A small image classifier, trained from scratch.
Data: trained on Sentinel-2 satellite tiles (TerraMesh), 62.1 epochs.
Rows from block 3, named by matrix and row number. Each number is 128 + 32 x the weight over its row's rms, rounded and kept within 0 to 255. All counts start at 0. After the name is the row's rms in percent of the matrix's.
# pw2: token mixer project (model.blocks.3.mixer.pw2.weight, 96x192), inputs 64-127
pw2.0 104 [ 70 124 156 149 105 150 168  99 108 151 128 122 117 101 138 147 121  77 115 159 180 152 113 146 168 136 148 111 190 151 130 126 107 135 113 131 147 173 160 127  88 138  82 111 101 130  40 143 146 100 178 142 156 140 165  51 158  89 134 148 132  97 139  84]
pw2.1 098 [165 134 109 102 159 175 119 162 163 146 141 113 119 129 108 140 114 151 136  97 161 121  81 100 137  83 117 103  97 111 174 116 107  54 129 178 149  73 123 152 137  93 139 135  98 174 151 120 126 140  65 139  94 165 169 175 132 101 135 111 176 140 147  96]
pw2.2 102 [117 141 210 166 119  74 126 149 150 106 144 144  94 165 148 128 179 134 134 162 100 109 138 168 155 181 162 133 113  65  71 169 157  97 104 255 148 111 142 113 126 153 129 121 147  80 158 169 155 143 135 115 107 168 129 101 188  86 135 148  95 144 110 128]
pw2.3 090 [107 171 144 164 137  44 155 148 160 121 136 122 107 187  91 136 218 193 161  57  88 107 130 155 145 134 130  98 132 113  95 115 122  98  96 148 114  97 153  81 114 138 186 131 166 127 118 123  95 134 143 158 154 126  91 163 163 136 145 155  78 194 162 112]
pw2.4 093 [ 98 121  82 116 154  70 140 144  91  94 147 146 106  96 155 166 203 102 108 237 142 156 120 107 102 105 123 114 162 145 146 178 130  54  99  98 148 165 147 126 176 144 109 111 141 164  61 119 176 149  78 144 178 136 130 124 168 129 113 127 102 140 161 115]
pw2.5 104 [150 114 140 141 150 157 133 145 125 124  43 115 126 111 116 113  82 176 137 182 115 118 146 131 119 114 129 155 183 121 147 150 131  65 157  55 145 150 181 106 181 181 134 133 173 182 116  88 156  97 178 123 148 102  70 174 136 129 112 122 167 185 141 126]
pw2.6 104 [172  98 141 167 107 155  35 147  91 149 163 120 101  97 197  97  93 149 120 130 152 128 127 136 103 145 152 108  90 177 111 115 114 166 101 172 106 147 136 106 108  89 131 158 146 117 134 112 102  80 151 104  82  64 128 118 179 102 116 131 144 147 104 129]
pw2.7 092 [208 155 126 153 150 158 106 124 167 126 128 136  76 133 120 163 149  91 133 122  48 128 116  90  87 183 138 124 114 208 103 187  78  33 103 147 167  79  84 194 174 128 114 118 184 130 145 115 159 155 176 120  93 156  95 219 169 120 127 137 124 141  84 128]
pw2.8 105 [145  77 137  92 112 101 132 176 140 169   7 142 151  98  69 159 150 102 159  85 116 156 108 119  92 140 117 130 150 182  54 142 108 122 125 109 130 132  84 143 120  77 102 132  73 183 107  72 104 164 164 108 143  94 150 105 164  79 117  99 145 118 123  89]
pw2.9 103 [ 95 156 114 138 131 130 100 100 179 110 128 173  77 124 126 134 186 115 157 157  85 109 192 130 166 168  83 145  67 137 140 126 141 127 127 124 147 189 166 108 113 124 127 116 114 185 138 182 155 172 151 108 204  86 117  45 173 123  88 121 111  93 176 147]
pw2.10 104 [121  55 123 193 130  95 115  65 135 126 173 119 141 131 100 108 131 182 145 105 129 158 173 157 164 166 106 128 109 133 114 138 133 187 138 190 114 128 123 141  87 101 167 137 158 171 100 183 155 170 154 109  72 100  69 135 170 104  70  87 114 115 102 158]
pw2.11 098 [148  85  78 101 134 149 184 114 113 139 212 109 159 171 190 178 113 101 132 109  74 152 201 112  82  75 109 118 129  64 141 151 127  82 174 123 158 170 126 185 151 105  93 118  84  79 117 116 146 144 149 118  74 126 148 146 122 154 180  81 121 165 119  82]
pw2.12 096 [124 102 113 100 105 186 205 150 132 120 127 158 149 104  87  89 122 125 108  47 111 138 119 144 105 103 177 128 183 158 103 122 123 173  77 128 121  84 131 113 182 166 138 117 107 138 105 108 105 145 132  95 164 127 116 177 139  81 130 120 161 141 138 152]
pw2.13 096 [208 114 120 100  71 152 157 145 162 109  62 124 121 101  93 174 125 114 126  67 157 102 183 121 173 116 107  96 145  95 162 152 117 109  84  85 130 110 166 134  92 118 145 123  90 178  81  76  88 135  67 140 141 150 127 107  77 132 131 123 227  90 121 143]
pw2.14 109 [190 117  74 160 135  87 125 129  99 140  53 126 113 107 138 139 164  48 108  84 127 163  56 148  25 118 143 171 141 154 135 160 161 167 179 117 115  99 160 119 122  67 116 117 128 138 158 127  79 131 154 132 105 127 131 136 112 129  83  82 111 145 107 118]
pw2.15 097 [150 104 183 135  93 116 101 111 138  83 186 109 152 107 108 116 108 161  93 148 152 127  93 180 106 134  71 145 177 101  89 116 141 145 132 204 163 140 127 170 134 147 102 130  82 137 129 127 136  96 113 126 175  84 132 156 138 118 117 158 185 182 107 166]
pw2.16 107 [185 112 112 189 174 170  78 168  84 108 130 115 127 129 108 136 145 175 108 149 126 122 148 131 102 153 172 130 140  53  96 196  87  94 145  87 142 114 110 148 109 149 123 130 102 134 108 109 137 154 125 152  90 131 118 143 107 120 131 118 140  98 125 144]
pw2.17 098 [144 186 166 147 131 130  79 110 159  91 114 132 107 113 188 121 123  47 134 104 100 119  75 117 132  94  96 170 118 155 145 138 117 140 169 174 127 154 191 169 119 180 126 149 117 197  92 147 134 186 163 117 147 146 113 126 187 144  82 141 115 156 106 134]
pw2.18 100 [ 87 135 126 174 129  96 132 132 197 162 122 125 126 132 142 126 122 188 137 230 166 183 121 118 118  44 170 144 118 159 102 124  95 133 148 109 128 168 125 103  52 141 136 105 187 141 163 136 164 130 146 125 135  42 157 115 108 168 121 137 109 144 102 175]
pw2.19 095 [154 139 156 161  75  80 155 102 114 130 124 119 146 105 106 145 151 189 112  57 108 119  64 135 137 108 106 162 114 209 158 145 126 139 123 182 154 130 158 140 173 158 120 122 177 130 128 121 163  92 110 137 145  57 117 160 189  79 111 139 129 104  95 129]
pw2.20 103 [165 134 145 163 131 120  86 124 130 151 117  98 112 132  88 169 147 177  98 229 205 111 100 125 131 145 146 152 111 123 121 111  79 107 142 135 106 125 141 184 114 150  83 128 186 140 168 170 161 125 107 155  71 145 126 154  72 143 100 166 133 133 132 178]
pw2.21 094 [134 168 135 115 117 109  77 149  99 106 158 144 130 185  73 103 114 131 114 117  60 139 111 164 130 102  49 151 100  52  87 163 116 128  92 121 111  77 125  75 198  88 119 191  76 126 121  94 125  91 195 129  93 129 133 102 160  86  79 120 136  97 103 137]
pw2.22 098 [170 126 106 122 113 103 130 207 107 127 210  93 157 123 148 179  78 119 125 167 223  98 110 129 142 147 106 133 135 122 145 113  82 113 138 116 128 101  84 107 170  50  95 115 187 101 124 132 169 142 115 125 128  91 136 117  68 121  85 122 147 105 109  97]