Weights of a small image classifier.
Model: 1.69M parameters, 32-pixel images, arch convformer, norm layernorm, activation quick_gelu, patch size [2, 2], depths [2, 5, 2], widths [48, 96, 192].
Training: muon at rate 0.0015, 17600 steps, batches of 128, held-out accuracy 78%.
Data: trained on Sentinel-2 satellite tiles (TerraMesh), 62.1 epochs.
Rows from block 3 of a small image classifier, named by matrix and row number. Rows with one number belong to one neuron. Each number is 500 + 50 x the weight over its row's rms, rounded and kept within 0 to 999. All counts start at 0. Numbers have three digits each.
Before each neuron's rows are labels from the 100 images, of 14976, where the neuron reaches its highest value: "top examples" is what is common among them; "lies over" is the class under the peak. Only what is clearly more common there than usual is listed. The data: Sentinel-2 satellite tiles (TerraMesh).
# fc1: MLP up (model.blocks.3.mlp.fc1.weight, 384x96), inputs 0-95
# fc2: MLP down (model.blocks.3.mlp.fc2.weight, 96x384, transposed), outputs 0-95

top examples: main land cover: crops
lies over: crops
fc1.245:554483539466481532523530398537480411599561503561537543508490517513444505508543506400561435497465507635491479459514446471524560568607524541488477562493531464589449504488497449477509521529476467528512545590489486452518482477506493559466491503462506555493389402618468501394519407442411463476
fc2.245:435466542552455572600539489396492546457480475569452454509529497463473451459473552701492590513505399484512504457548492487451485514520492428509548496546464518512482575553459498499515552499484524523467500384545538557493473576480578454503430476487514471499569537458533555595528619469529546511

top examples: main land cover: crops
lies over: crops
fc1.83:481521520501557592572473574538491488459515435512559453436443425529497465503585363466522506546490503434513499509492464464510448457467479468576455566566476608453502476476424618485465570573487504531486479522531623533463439487483455492432471546507526542527504581450413490481552619437442499515
fc2.83:525486516472554430496502509553535496542494487442560465515542397407410530531456510490436514443461458544450548482446429619527516539520522526510481585453508448475536479497498422487526487475592499512469457545586521505448480377492448505377600543507619505513422476445575476477473448511578517424

top examples: crops; built area; main land cover: crops
lies over: crops
fc1.192:497496436474507427458516533475511469487554581421542541465518464603548442480420526500495488464504489525592493609514461470441486504489528470550469517534551512470495425451587595603551481531497442481468432599416484557503531599511606425515548480435529515461453520468482487469617543493492479388
fc2.192:432480490529431469472503512465498504548480486469452457618517580406501583501535581537432556506468522577480453489413540559512463581484514500560521536488494513596546483542369436413537478423575464523522525528475518520512606548492502443551508496457536498514584426471583583473389533476527537523

top examples: crops; main land cover: crops
lies over: crops
fc1.178:514598501571515464549467577427464527454507548445619526536519581483433410510469484467448485482538502504504528504464468495545491419512491574482395473522511495458498470503420545525441422571479528551411516594508584486528403451618542539505465540444494464394481470566533499498550438526507579441
fc2.178:442502453507540499447484550624451502456524475522514520459410552449533540607579421523431571499400539427479563525538586457515508520485492500466544488513508441505480501482494542585487443417430509506438495532424522465515507566572555482548504619445535502442555443465432471521496443590417495423

top examples: main land cover: rangeland
lies over: rangeland
fc1.218:570544463515490575520416510466563478489530538522526615454563406584499569546511490487505520528532515521468412479486605459423521559477455580454505534563521499510541441550557482459510440549474535452402526572479462460539429437532383569590503498506458563524447438534501427430582528487539466511
fc2.218:534490625485473450509557500507569486550477464526585451505414531436398498410434526502587549481537509396565544457499417506495566476539569590567520545504501505495434462419513539466501529517505524505497441537564569563481462572507514478529481450416492401506494509441513533535592463488433438403

top examples: main land cover: trees
lies over: trees
fc1.239:476510473468468555539407553569468475500498467433461591464469470498500412539589441462531494525563529474499452539448499504500440495474527600521504605596457446471515462507539432474502514450481583464547478471538549552428460577478488442558537441551465512466528411533445500604461537518612607584
fc2.239:500461580421455548513481419549541610542452488512551406537495517443518459527465505438479540477495467551626525593526557441476501521553513582534439419474436538546576527455522575494470481549517457468466549441498506424514481442543486426479590525577512415445449518600433427491487447538473474497

top examples: main land cover: crops
lies over: crops
fc1.233:546498516511485474525497528584414620500428651478539505508600478573460499535499530512450491483490500486494543488456547431421414519514371506554445538524454595448488499445537416464502496438579498428504513562449544509480483596447552487588546479583455529464469532426520469559481502465544497508
fc2.233:539473461565382501456563471596511455536512457521547517441519537587480454420595486444479523501495489581458426523543411451562488539502487504441489470525508507463500511475522565496506371436454578471533552491467482567531547486530481584498434433537511436565568529512387541537529486419393448477

top examples: bare ground; main land cover: water; main land cover: bare ground
lies over: water; bare ground
fc1.251:490493447560492577428506531532411553543522483507472471532559514526472459630551444532541526436494574495455603416501478428446516568485553484470556569513446405439489518509444571427535493480489435454504476462519499544557502530509555467490503484628420383570501530570520503540459426492422488447
fc2.251:460531491548466451449456539500481543504432531563408547576442455458594526422536515442520527480443547490484554515529435533592487561511397477466576419480550563566562415446485535442434470494476489455493497549459516496471554511509497480504510591515415563443494571537581563445505443499570437615

top examples: trees; crops; built area; main land cover: crops
lies over: trees
fc1.305:505423545532355494550541490538560512560538450498477555433571535534516481498525496491537445568490559478547533489491469380457512451554418474462498525434499476476497570444512526459441568467522553515461552540488463502433474656503550437480436541498452454410519525563499550538517518606469444607
fc2.305:483484511509501433555524437533527495420586532452483553479543579521551445483550432494553669535530437536476516532517492508475493452403620534549454408479563489560505481477466578524519444497441445500509480490533450452527399407512583503448445478537471533577499486465606445511497461464496563449

top examples: crops; built area; main land cover: crops
lies over: crops
fc1.202:538553440459516479406501564509449584467602409492516534503525513483429492489505565433526480473487508544462492521504460490476561599459615481523416501552500538416540477437535475468629471554432525503540422431479460440472447421625533535550595494497580525557513498445516442459529513507457463490
fc2.202:579456586548434523528521479598646522477411520538509526558486520556477558403474475426510496420470541550502453509460462539529453497541569430565553453438564425515491495525493416466417489501535474532470478534547520548536487522492468470441437498459556444543517452586446498556452436516616496423

top examples: main land cover: rangeland
lies over: rangeland
fc1.46:503554451480542449424493542584458460475472514545453490560513448544511441545515516511568585500518460433465437588496481433484533511377484527494477457515567444531440507488437402612532547495527479642490477545366549543497506461557524540396492504496533521488611499474439458516550533494560479540
fc2.46:567504569445508502551536472416471447401452539543495401528440558446459462533478572469548475500456439491628500443479461465482598478581554504574537468447470544468501442502580482474531539444498484409473566518591462508507495437517550511407451527574497469588402477535504559557500527551433514500

top examples: main land cover: crops
lies over: crops
fc1.350:574511503468523441547334488527535514499519470486434427528481471505571520601578452514547499510464492396491503569410575520454471523523544530526437519513612478525537390464520479544485573477509506464496496471525417522518526430530523441474648478515520505501522479448561459443474434518608497551
fc2.350:508594473557531381488505514444529502580534502477588556442557531427548374484559536410519557516386456461438484482526457478524579487487525481446520443505500562477469536476534571505527559515515488464590527476418490609542423566542486499456481509451484421519375522532516462478437508489435470512

top examples: snow or ice; main land cover: snow or ice
lies over: snow or ice
fc1.215:543492550475443507405502492459495517480533519645532500546483474567484510556494434501526617520473555494405522496461518480505452534530415447566584545550539478474466502409465477503507389431488432451573525496445479509465515431435582440623492573528479471504489492502481531540490464551389499600
fc2.215:482545434581506472571548448509493510537447516457501497442585475482525568430510550432592448485541467530506483482549422520519548513436550476418520416502520585551489482538523482532513503488513558520449535468613516455452485513424459532492448520509427518322488435485437556458417465481556629510

top examples: trees; crops; main land cover: crops
lies over: rangeland; crops
fc1.212:426544503486571426452484519511447522485491597534549479509585489507453526493495453452533552422592462443512467505471583473476486524434517577481452586390503529437484471578501449523551511507521443578441470502599598477512372531427529461489534579459507434546500503559491509431569501504602550470
fc2.212:518542500474439383429514448502415592486514536490429420624542498451513376474529498505460501522583513369560512510493486440561499579520586406566458479471522518511447555534422498444441542482522512430468553518493573524511561514509467487483524528509495501553495552429538522493487602498473419550

top examples: main land cover: water
lies over: water
fc1.331:463559488541486506458543453449545516528426593497528504497496493433494451477511476467591508513518547390529469445487476502409486547575447494430537566562482368496422520520589460445467582450596499444566440490482531476504620393526482506498430578534417557542542481541468516482535486557474560512
fc2.331:350474548515455487435544487525487534495429535559464531475458521477498509545530453629459465483461462454420526442585553509407462526595537504571534610477550456538491557499495473520453405476457492501462491428523448509540409489546590537460571501433459548468574516453455566533454455451545535489

top examples: main land cover: water
lies over: water
fc1.258:527486579546481356554512564505425521514514458401488522484468616500521505564525540387534436488466531455406480426459501473550567479488527492483512546510518562441541473497479441456405529467561481439549485537515560536561574381425500490495565514578507531504551495503496469480547487546367532512
fc2.258:532430410462530500453549527492461549514452500499484503465573550523486563521504542544512484580503497469540517556596495513567538552489491551509527428507466507591511475441393517509467444553438409506442568590510533446487461550498483559526464460572364568346462520495456529544492422494483497610

top examples: main land cover: rangeland; main land cover: crops
lies over: rangeland
fc1.7:472520491410507552542441447519536446493461464536492530533477495529473579478612502457521534547543526524488391563494517493434511514468441488519526568466550457471421443501533478474511572502408504584331498568333548506514492472561469599495488530504406545483480503445568542559482456496457506494
fc2.7:562418552466536469553496398465464502496460540463418421534535501557475485512434581513512586539505533405542484425466435530555537497481466669484435500540476532528519507508528477466503525471394431528571494461554487489429453597449579439520419542524541419525487541482398505533493457494511530466

top examples: bare ground; main land cover: rangeland; main land cover: bare ground
lies over: bare ground
fc1.85:461545522507498463541504522470507455510461470388487500471548407522504395522496462412640467431513491505538446548522492513513490462490549518551489570480475474545488573523487499496528447406483468406524584534447449501481548558572537473553597455627529478454442586507411493469609495409524537496
fc2.85:418528493436522537511543462517438561494561578529538436522484524544602569514448573524441557458513526527509583469467595449507569440491485485489579474503433545508465445441464447425534429489532452480518532607505468494471531466498455449541466480546596524485485400589470421495475568505406420411

top examples: snow or ice; main land cover: snow or ice
lies over: snow or ice
fc1.125:534513423518447488578431577547512495502400482530480463452534558496446464583521503522459530491435510519505549436547490491540597457536492522509474493511476533589539513536575410439421510393483451532462465473538499494525463456399605582569532548507497542407454528397507439502525546432385518541
fc2.125:475480493519438615428525433579486552488532534506417373544540503530519654460449495508413496515460459559456452496436523432544506475501480457549525566466448448475562483593506593549500530502552504484507649534508545428494514466518438506463454492480455524531453386532526516521456501457472485452

top examples: water; bare ground; main land cover: water; flooded vegetation
lies over: water
fc1.338:456472539552447499512567493565474494552535618354602533504508541543536436406562566463536467487430497574477568487537518443429492511457435528423452505402484502503528538524484456461523429521584532493479489524441561500509494517398536495506500529497504464527597402495488416469501502440425526412
fc2.338:493474524481493460460436574453480572516532461581544584475473588557405370447476497531468498522513535458488424446579452510568535513564509490556577559469426468512483474516594522487533481458568441507456531491574486498487533453573441473497403506568444428478582461463510567565499531459472601570

top examples: water; main land cover: water
lies over: water
fc1.360:380446505519479488522508553467459582518552503519595493553541563495508456531547505551453546451481586474508512569448470515459467443561510557463539606440563481392565465534449543518490479525563461525582435560531533551548588476553374461500455507469481545425440491386484426453518468526445509508
fc2.360:479488517530491535497590533490512446441472446464559467442417569509563510383416543476491536476488527464629460444589555455462576480497483487444527518522509508656512421488550487512559525508553494419522437545522505574475509517574434450472503554541477555565504478593490552463435453475486439414

top examples: main land cover: rangeland
lies over: rangeland
fc1.317:493572445462411510485492523469499447494562505529505509477490520464564484569450426457545466571458474556484524527547548442469552532389467557517496562507510519409471467536559527478601540424455504573423365498504494657471454449480497569388486524550454548461515474531561557491549473479470578523
fc2.317:577400396449563496505456478515475510538547494517582599576522444514396454500485580589469517507464451502456435580515556444503490452502432489436523437551440599548587459485493433414534519524459501585524501556470561454489508513441507417502508552520520491599455514521480519431472565533528433534

top examples: main land cover: water
lies over: water
fc1.335:397451470561597545530517505535442528479557417489499495484487520449459484457489548429430520475390499529464532520495519475498507540541520488475477572417447595557469450597533532513466510473616459443471469532471535531417502402523496549526551581654517423524505466456575512540396500470496520485
fc2.335:563540560545432428559498498529494438472492524627454520576473475543477507538472534557494481393530465459589598536508416552526552475432522561496476516555496423449476543454527475583520486479499448497459536362532456475517522490482487471478490469503538452455494530587325494526573544477562488463

top examples: bare ground; main land cover: bare ground
lies over: bare ground
fc1.86:436502421542610443469556496525513446496478553500544552529540519486493521428485526471581411441462514568622457490522556482472470495476511465569456492628448395472445491538450563526491484403581461488474517484502499569547478523496595581475512514506514474468649461469448466513545545480422545464
fc2.86:533516551501586514449482495531508536425555487499517500462414569456512527505485497468412448631459473524404516514495564465490506496588484488485588493451478432527603515483518525480583472512583538440541504535424473524413516497558498372551467576392462578476532578451416571507469520472497555515

top examples: snow or ice; main land cover: snow or ice
lies over: snow or ice
fc1.217:533526486490447446457517500500571472552559524535534532491545544512425413636432588546543444540523478465480497453530549478444520510481474467457486467571546471332477492603493426514537541522506432467522492511431476533449499516508525497499420490443389572544531601589570492403473477519490540520
fc2.217:522471509538551467544498483569439468457485528656478465542536419511496534463503486531458502432506476513427509521549541582476529455557525510492563426478503525572510477452515440526427585571447499478456496550471537438571560498514563534459530408530507377521536333521485446572460536512573436455

top examples: bare ground; main land cover: rangeland
lies over: rangeland
fc1.77:547501466492493559516479503518529530481516441497508474552542495495393471512467462453510418478513615500536491426465565513462495472512432519457448509475541532536515434428421478544456377502520567371492513480389471467518555433503614470469512495523540484505571454550538500515613494421472585636
fc2.77:465529494526465420486483496484476418533476553552506518491427420669522548518474587507467514498482432506514481503561418563441547465433451533486541410509494525564526599570459472497542570588507563531533460510549532478491451491420404534549486530554534525492441497499496499557457576533523421366

top examples: bare ground
lies over: water
fc1.92:512425489462528412504471523468480563495525425588488567452523525542465557577474510444451523481491498484482525459554493528488474463506516397488519517588507502402578428513529429430592491416468388523509537498535412472530621468617516437524480478522522469417506574448511541470545504582557569546
fc2.92:571518478500476527479520524543524489475529574579507564508524433516574502407578492558463493435391487467547382482422422477529490483581432518508460501399528512462429579573542427502453461563455496513604636427517520548476536468562530492442521469553521462448548513516455498533447492509440501433

top examples: trees; main land cover: trees
lies over: trees
fc1.279:531497435488490433472551498542566542547529460486504585450447515504449479595581501510550473414515558485487531535575572406485527441491541511520362396503493551456491467548584486636546516407498488521567515460510476521490586501404478469455458501499509518525470426502436534453508464478557476621
fc2.279:476482546527576553450502488461423511413418493504452489595475450515458523513511486512492447516400463564512477508401559548506484428415447548440524539508504506495446466544409567463405508551476526522497521541461615428465463631499591557499459544590492448539486585485469509543553521535427454466

top examples: main land cover: snow or ice
lies over: snow or ice
fc1.325:474443448468487619472489589463508469416545495529582542550503504578510508559507475407496506510502551509514533526457523552465438444473585483589475618418600435450456558545417470478449455567479524552466482475533490422481503477502409453500491552423530471469499464504563552512468389560448582508
fc2.325:484483500623420479489498523564528553517548544568464463442494537505576448536372443451537502463514597510487440460471602544451632539502549529483452469593485534534485443489524565504493483493521482371509549553494436545485553418572478537499555385461508525568442513491481516480465520492449439486

top examples: water; main land cover: water
lies over: water
fc1.266:542503373493453495493485437497474607443486508571473456535564571478517559561499505518487444452585501428454523531491398483500450539425551463546530578487516473470470518583448557566566589483549502461574429437544556487454449572552540451470490420430480435526464510468561452421492564455423509524
fc2.266:440478583459481520564532590532561448417454435433478536499503420393456510526545512529469528475454578548473506491435474553489560530502415470502537512401508453457522523472484517515476454574492551476421458493488559526474492403524524506527451566557548552586426592487502605540542370496498442561

top examples: clouds; main land cover: water
lies over: water
fc1.209:566379460472533497503430585501546579443528475570483517455448484517424508566575491507476589452510532459492535549510585521410527524445554403470575615529445508474455478486536504539509567451551547526454554502546547449529464436447496515557579429523423451444452533567443470541506523434482439443
fc2.209:512452479514489535478494516531537466487526463523508595633458512471460499447462476458499437478467591493484468463527393597566499431413483474441479490607500510554438434515470467491561596540481531458452461506491539520507421499470436518597501572466353533484465444472580523461511498574443506595

top examples: main land cover: water
lies over: water
fc1.105:585506454449507518456554480507499533446524509586551475536474550576465523494514517503454549521514566453477497548469482382419506553580600463474384573543543465525508479594444435435476542516430519529479450464487625482472500443509536476465452574413513510428475592441450442540539561477425450529
fc2.105:376582513601509472533531413532492487485593593482556526535495438513534502524455504562532493384495551387508551557502518467494551472415510549545577507497505555392469477432522494475517533542446409550506467408567463448413533480447462471533510552520446446533511398492529449562507495496518544501

top examples: crops; main land cover: crops
lies over: crops
fc1.73:454452431493470534551461559570508449500478567574524507494507469497435501498496538443418506461553525528444469523410401456582506469569561574530448562438469538516456506508440515508578490485587442521414543565573556571495419413597566578526487474509502551506521509545473504500402406505433498435
fc2.73:515538515542465545464538578399511544485507566407488508492496461481596432544564435500520521498465427477469450474553559410533516416406518514519475498488578435484507490606500607528468451520456632568466430453451505557457427553457476505568470508525560502447559442403484503462545503569464514508

top examples: bare ground; main land cover: bare ground
lies over: bare ground
fc1.100:524446514430424498576539556519509449515452445481512511541493455499469455521480526344490529490551560416512624449462546365461519543515399483448486496498452549584393493518524455534461533389506528414481493523468480534463523488486500458575538556525506495520522521495481530481377587579516532502
fc2.100:460523539552495571530524386484504494453443589480456452470404476537639514540496485511520462473394448664489514473535481509527456495447597521464457498498485468558489532479431491473508441493512472490548461593573490579442474549513524472434517523565484574546528391445532541468447564499492427491

top examples: main land cover: water
lies over: water
fc1.132:560428552587500453508374494455530494487440510534547476436552532598428482630403503599437509568435548478524462513562458538444546501464612471460455491447472422433547545510506568478563545505526412522511454548499583493515494457539545561450507486524498531527451547519561480496502493435551440509
fc2.132:445510580432541516437465453497541492563565421525468516494498600466450462490505550392444473500521470566500584523533510442561419448527438546470483494435547570495537500452526484469537497601485571468506589512553506539391563461438418450529443485448386470516527482492521394539486557578514553521

top examples: trees; main land cover: trees
lies over: trees
fc1.263:449397460439471535454442455463565567507485470483427547495437533509542454584518404513522499539532529477530561566568535468539486503477445522543553536594498526435454533552542404525524530495520458545442501556424514375485562576539484619519551597529466497483471440454475504439519454438438478593
fc2.263:545451476460540574483505507530503546388428518466525502545559522477502474507479415617503560568362436499512493414437554594512524457514592495413502419532447559520419473469488534583511557497452493467508475479522405471487435469529500443567489581487538470514567533407540497493553542571532527531

top examples: snow or ice; main land cover: snow or ice
lies over: snow or ice
fc1.180:467525495522565608464491549485461511548557454508511424508492490495471513568548569592509544380492538471430541440552439456539582480506473492456535496514546539434443564579475456489513524439407503451480452531538505406483392449503511521447441572521476451557460625580462411455575475524475489463
fc2.180:496594523503566470496470488480541501488521474524513494496413532513576508397509489413475423553445475561481501460529481548552472522544518469419486549462547459610527483438568479443510464573461437604363531469549547531433526526559498489475477422454487563469536410442537420571489605516557563477

top examples: main land cover: rangeland
lies over: rangeland
fc1.138:584470462534540499514424445451589463453499557452484531390462558497487543491457466439505497525499456498529533593471486459546479546442483535556431496423539464466409567525484588517545549432459441498561402586607495511491528535511492468451576567512540436578424450429499474498581551491574538450
fc2.138:530523510524480561450572524444603556514475499456460469498581514470555455568491545497401493515424512462495452452502509489517501520478527541507468504480517583492507515484510430418440496572695478428501505449421441605508516503432467579516517497498551465437530494520522602535406548606455551494

top examples: trees; main land cover: trees; clouds
lies over: trees
fc1.65:490458512494454518526511595576504479511586535592533550513521468524415468507593533394459512376520433517582507571489519447502507480490567521544401404456498531498490510487496485453481445477440623549451484499426535487472459649431618546537458494513482502501443511462531468523457483549485493463
fc2.65:526459558492502467459465477396566578361491486394465535491563546489624540518480485618451585457396456512521557524523514579432435472528504481568545517471482486521482480601524524552501421417503483610427446535478499480424480539538521552520466522432474511510494503493468557519546519497452536517

top examples: crops; bare ground
lies over: crops
fc1.376:445510588541526475548514476431504389552567547514469439533533492545461493545462517492600592568462544409508553526483542376450463397480442547560428446473531398562501462484468530599505567555572517489523521431449508505417542510450505497444550544533565551518482503507540526539458515524519405507
fc2.376:548470414541498556517424456536578444512522591570413491542497477520607478466420483477474423443533555531475488523487486565569407526485420402492461509518507486509483426430476536511573482560473497502527635505503534576551538432542503596475450503514462580468542525401524411498462456550491468497

top examples: main land cover: rangeland
lies over: rangeland
fc1.230:452488500588455553539409584532466478441473489545457578453505502542424615472504468482526537543461538528413463466461545532413613518553446406442488491461515487535499506496481493526553512457424504547484651532490360421555508499514537491444574555575442483490531446513488481522467532529464506552
fc2.230:545476545564513503468422527447399441471494509422591405524500500477466588445516497392503495481533433510528487440505497582451453530453554527434530553474499401568463507443519434481487455559567522402525440522635544602540462516470528425494484545506543488487506524478587572492561502534447530552

top examples: water; main land cover: water
lies over: water
fc1.310:513493536476580506535615456498499568387471544504524506512474499499427527614475501453447512444613430588517462528455459492430544454426494526531459489415570478513483549519474493515422512541573430486508447480547470461480538444500497590527491615484540399435531515539528509446602436457536439463
fc2.310:407478544548493518567415530458486533405399529493459501462404495522571535557469451423592551479509527467529554523510549571553565522547522489588547589481428523486405440520568438518534483435482431441434528450490502457491441531525499432522522439509459553529507499480458391598442528567492521511

top examples: snow or ice; main land cover: snow or ice
lies over: snow or ice
fc1.122:401486470585442548527555432473463544511471570400520530426481442502502486529590457424560449432413560562559414488433433529526504559562435567468479491469496469606472580549476625444512509515493530488490592554457542476502539451531487522466550508598451551493526485482516469515552470504481429532
fc2.122:539469497478548480536432573504433502562483460553445517572532477532616463526477445534445598475597526438539460397467489468562447455447559471539463373490577455439468491424504505483446421531484468474517549519521423533506571481505498435627503474574491519439412453491491528528526551526433514549

top examples: snow or ice; main land cover: snow or ice
lies over: snow or ice
fc1.379:452498430524560493491451574506502480570464596434486420458501472535574473553497585504521448441544464462497474561490517545389548408487459538506506566574524424582476616523439465496509591541456473500459493510382527580471489458601520504459522493533433512520513470550465495499491409553443401517
fc2.379:526478513441444571498595577474554518520499534570459526583484487596459418505467473532469522518392560469578503547559508550445613486622550480543565491424487481490509487486496495399430426391495480448446512535515527457566574486508495509395509479469518444559402523523524437505527501450497468481

top examples: snow or ice; main land cover: snow or ice
lies over: snow or ice
fc1.91:487473474557396467521534551596572522605400532557461516534567440481484562484604523446505501503502507519510524524404430473502505518543510565499519471432468473503502438519445418552458430464507501578516515569577498584505585468465545460495485534526460473527493483358556516492547613422449468452
fc2.91:517540426531606546441484460445490458468580471447550441531513484446517498486448541586478462481478468637588466441528505425425465459462512453531514451548554513488520480587384469498529498486522592555507609552490549511569529484569414521461610504470438477495514463542486472501437504468576480425

top examples: crops; built area; main land cover: crops
lies over: crops
fc1.80:557539508383492438519495480535559441543485484484474519450609460516531479555475593527556530522498574509541455498535501454379415498542509556523524555571517499478537489512434480524377551469403493489517549568561466420550432506552583492461592452542396520487418487538446505458583501519444535494
fc2.80:446505589610537575502534516507514543466511502480472469450400588489467508478406402496446544435544490566561629533461494510465476569367515566471501497544485464437429506515515508445533490507549478450484467551551421496591482481484496455549490516550510446479551553500472572453538555415615486483

top examples: trees; built area; crops
lies over: trees
fc1.205:504365538514512511576513473442488529558467486447485545516519413412543525527610540433515534461538508436542426565530527418546420491521396532434496522473539427466439530557570455534537494493393463523545544550449581498432523513443481527499491532502510565462521512514486394424522417496590543542
fc2.205:518523510536470479507504590441516492507546406381494431514480533479533495567516455583486428479387457539526446525465569568555582467544519481512485472537484503525432466494570545553456416492485527477458487488552350485496472472538508537432515526530522456515575563449462514638600567450447564490

top examples: water; main land cover: water
lies over: water
fc1.28:485468432435455446520481502502479592415527443416473531552531528555455550515522509434558472398545495436456511512518393453493511544535568471536572539486469429586380498523577484493547572476562506338523506475524474524483512527435593529529454511567495511550465511531455577436441551479500451526
fc2.28:390482495471491482508578520508444496447350492509503490438443531491550515530568492569500492468495510501519528394484466602616409546482490459468462504475483404546475544468471571550390424549497448504504565568486559455584514474568567462503570536519520499512454492419459464497553434530472471585

top examples: bare ground; main land cover: bare ground
lies over: bare ground
fc1.371:566499450486500514590486485418432375451450493465572496536494538539491535530469505434486535523443560426508516427503542584435570471480568476489530450443432455552442601496557521426490520563592479396550482598438554497465526424585509542522491495609489505443537535460555431542499519503507483465
fc2.371:495497521545476531470501544433447586548492516511485481465547500625526550562431537539464501396494490525487400450486484516527439484528556519534503466390523568588471594479439536560540442466439447454499540462517571432584629479567462464499422438461443533520490463448479480447563498489416425494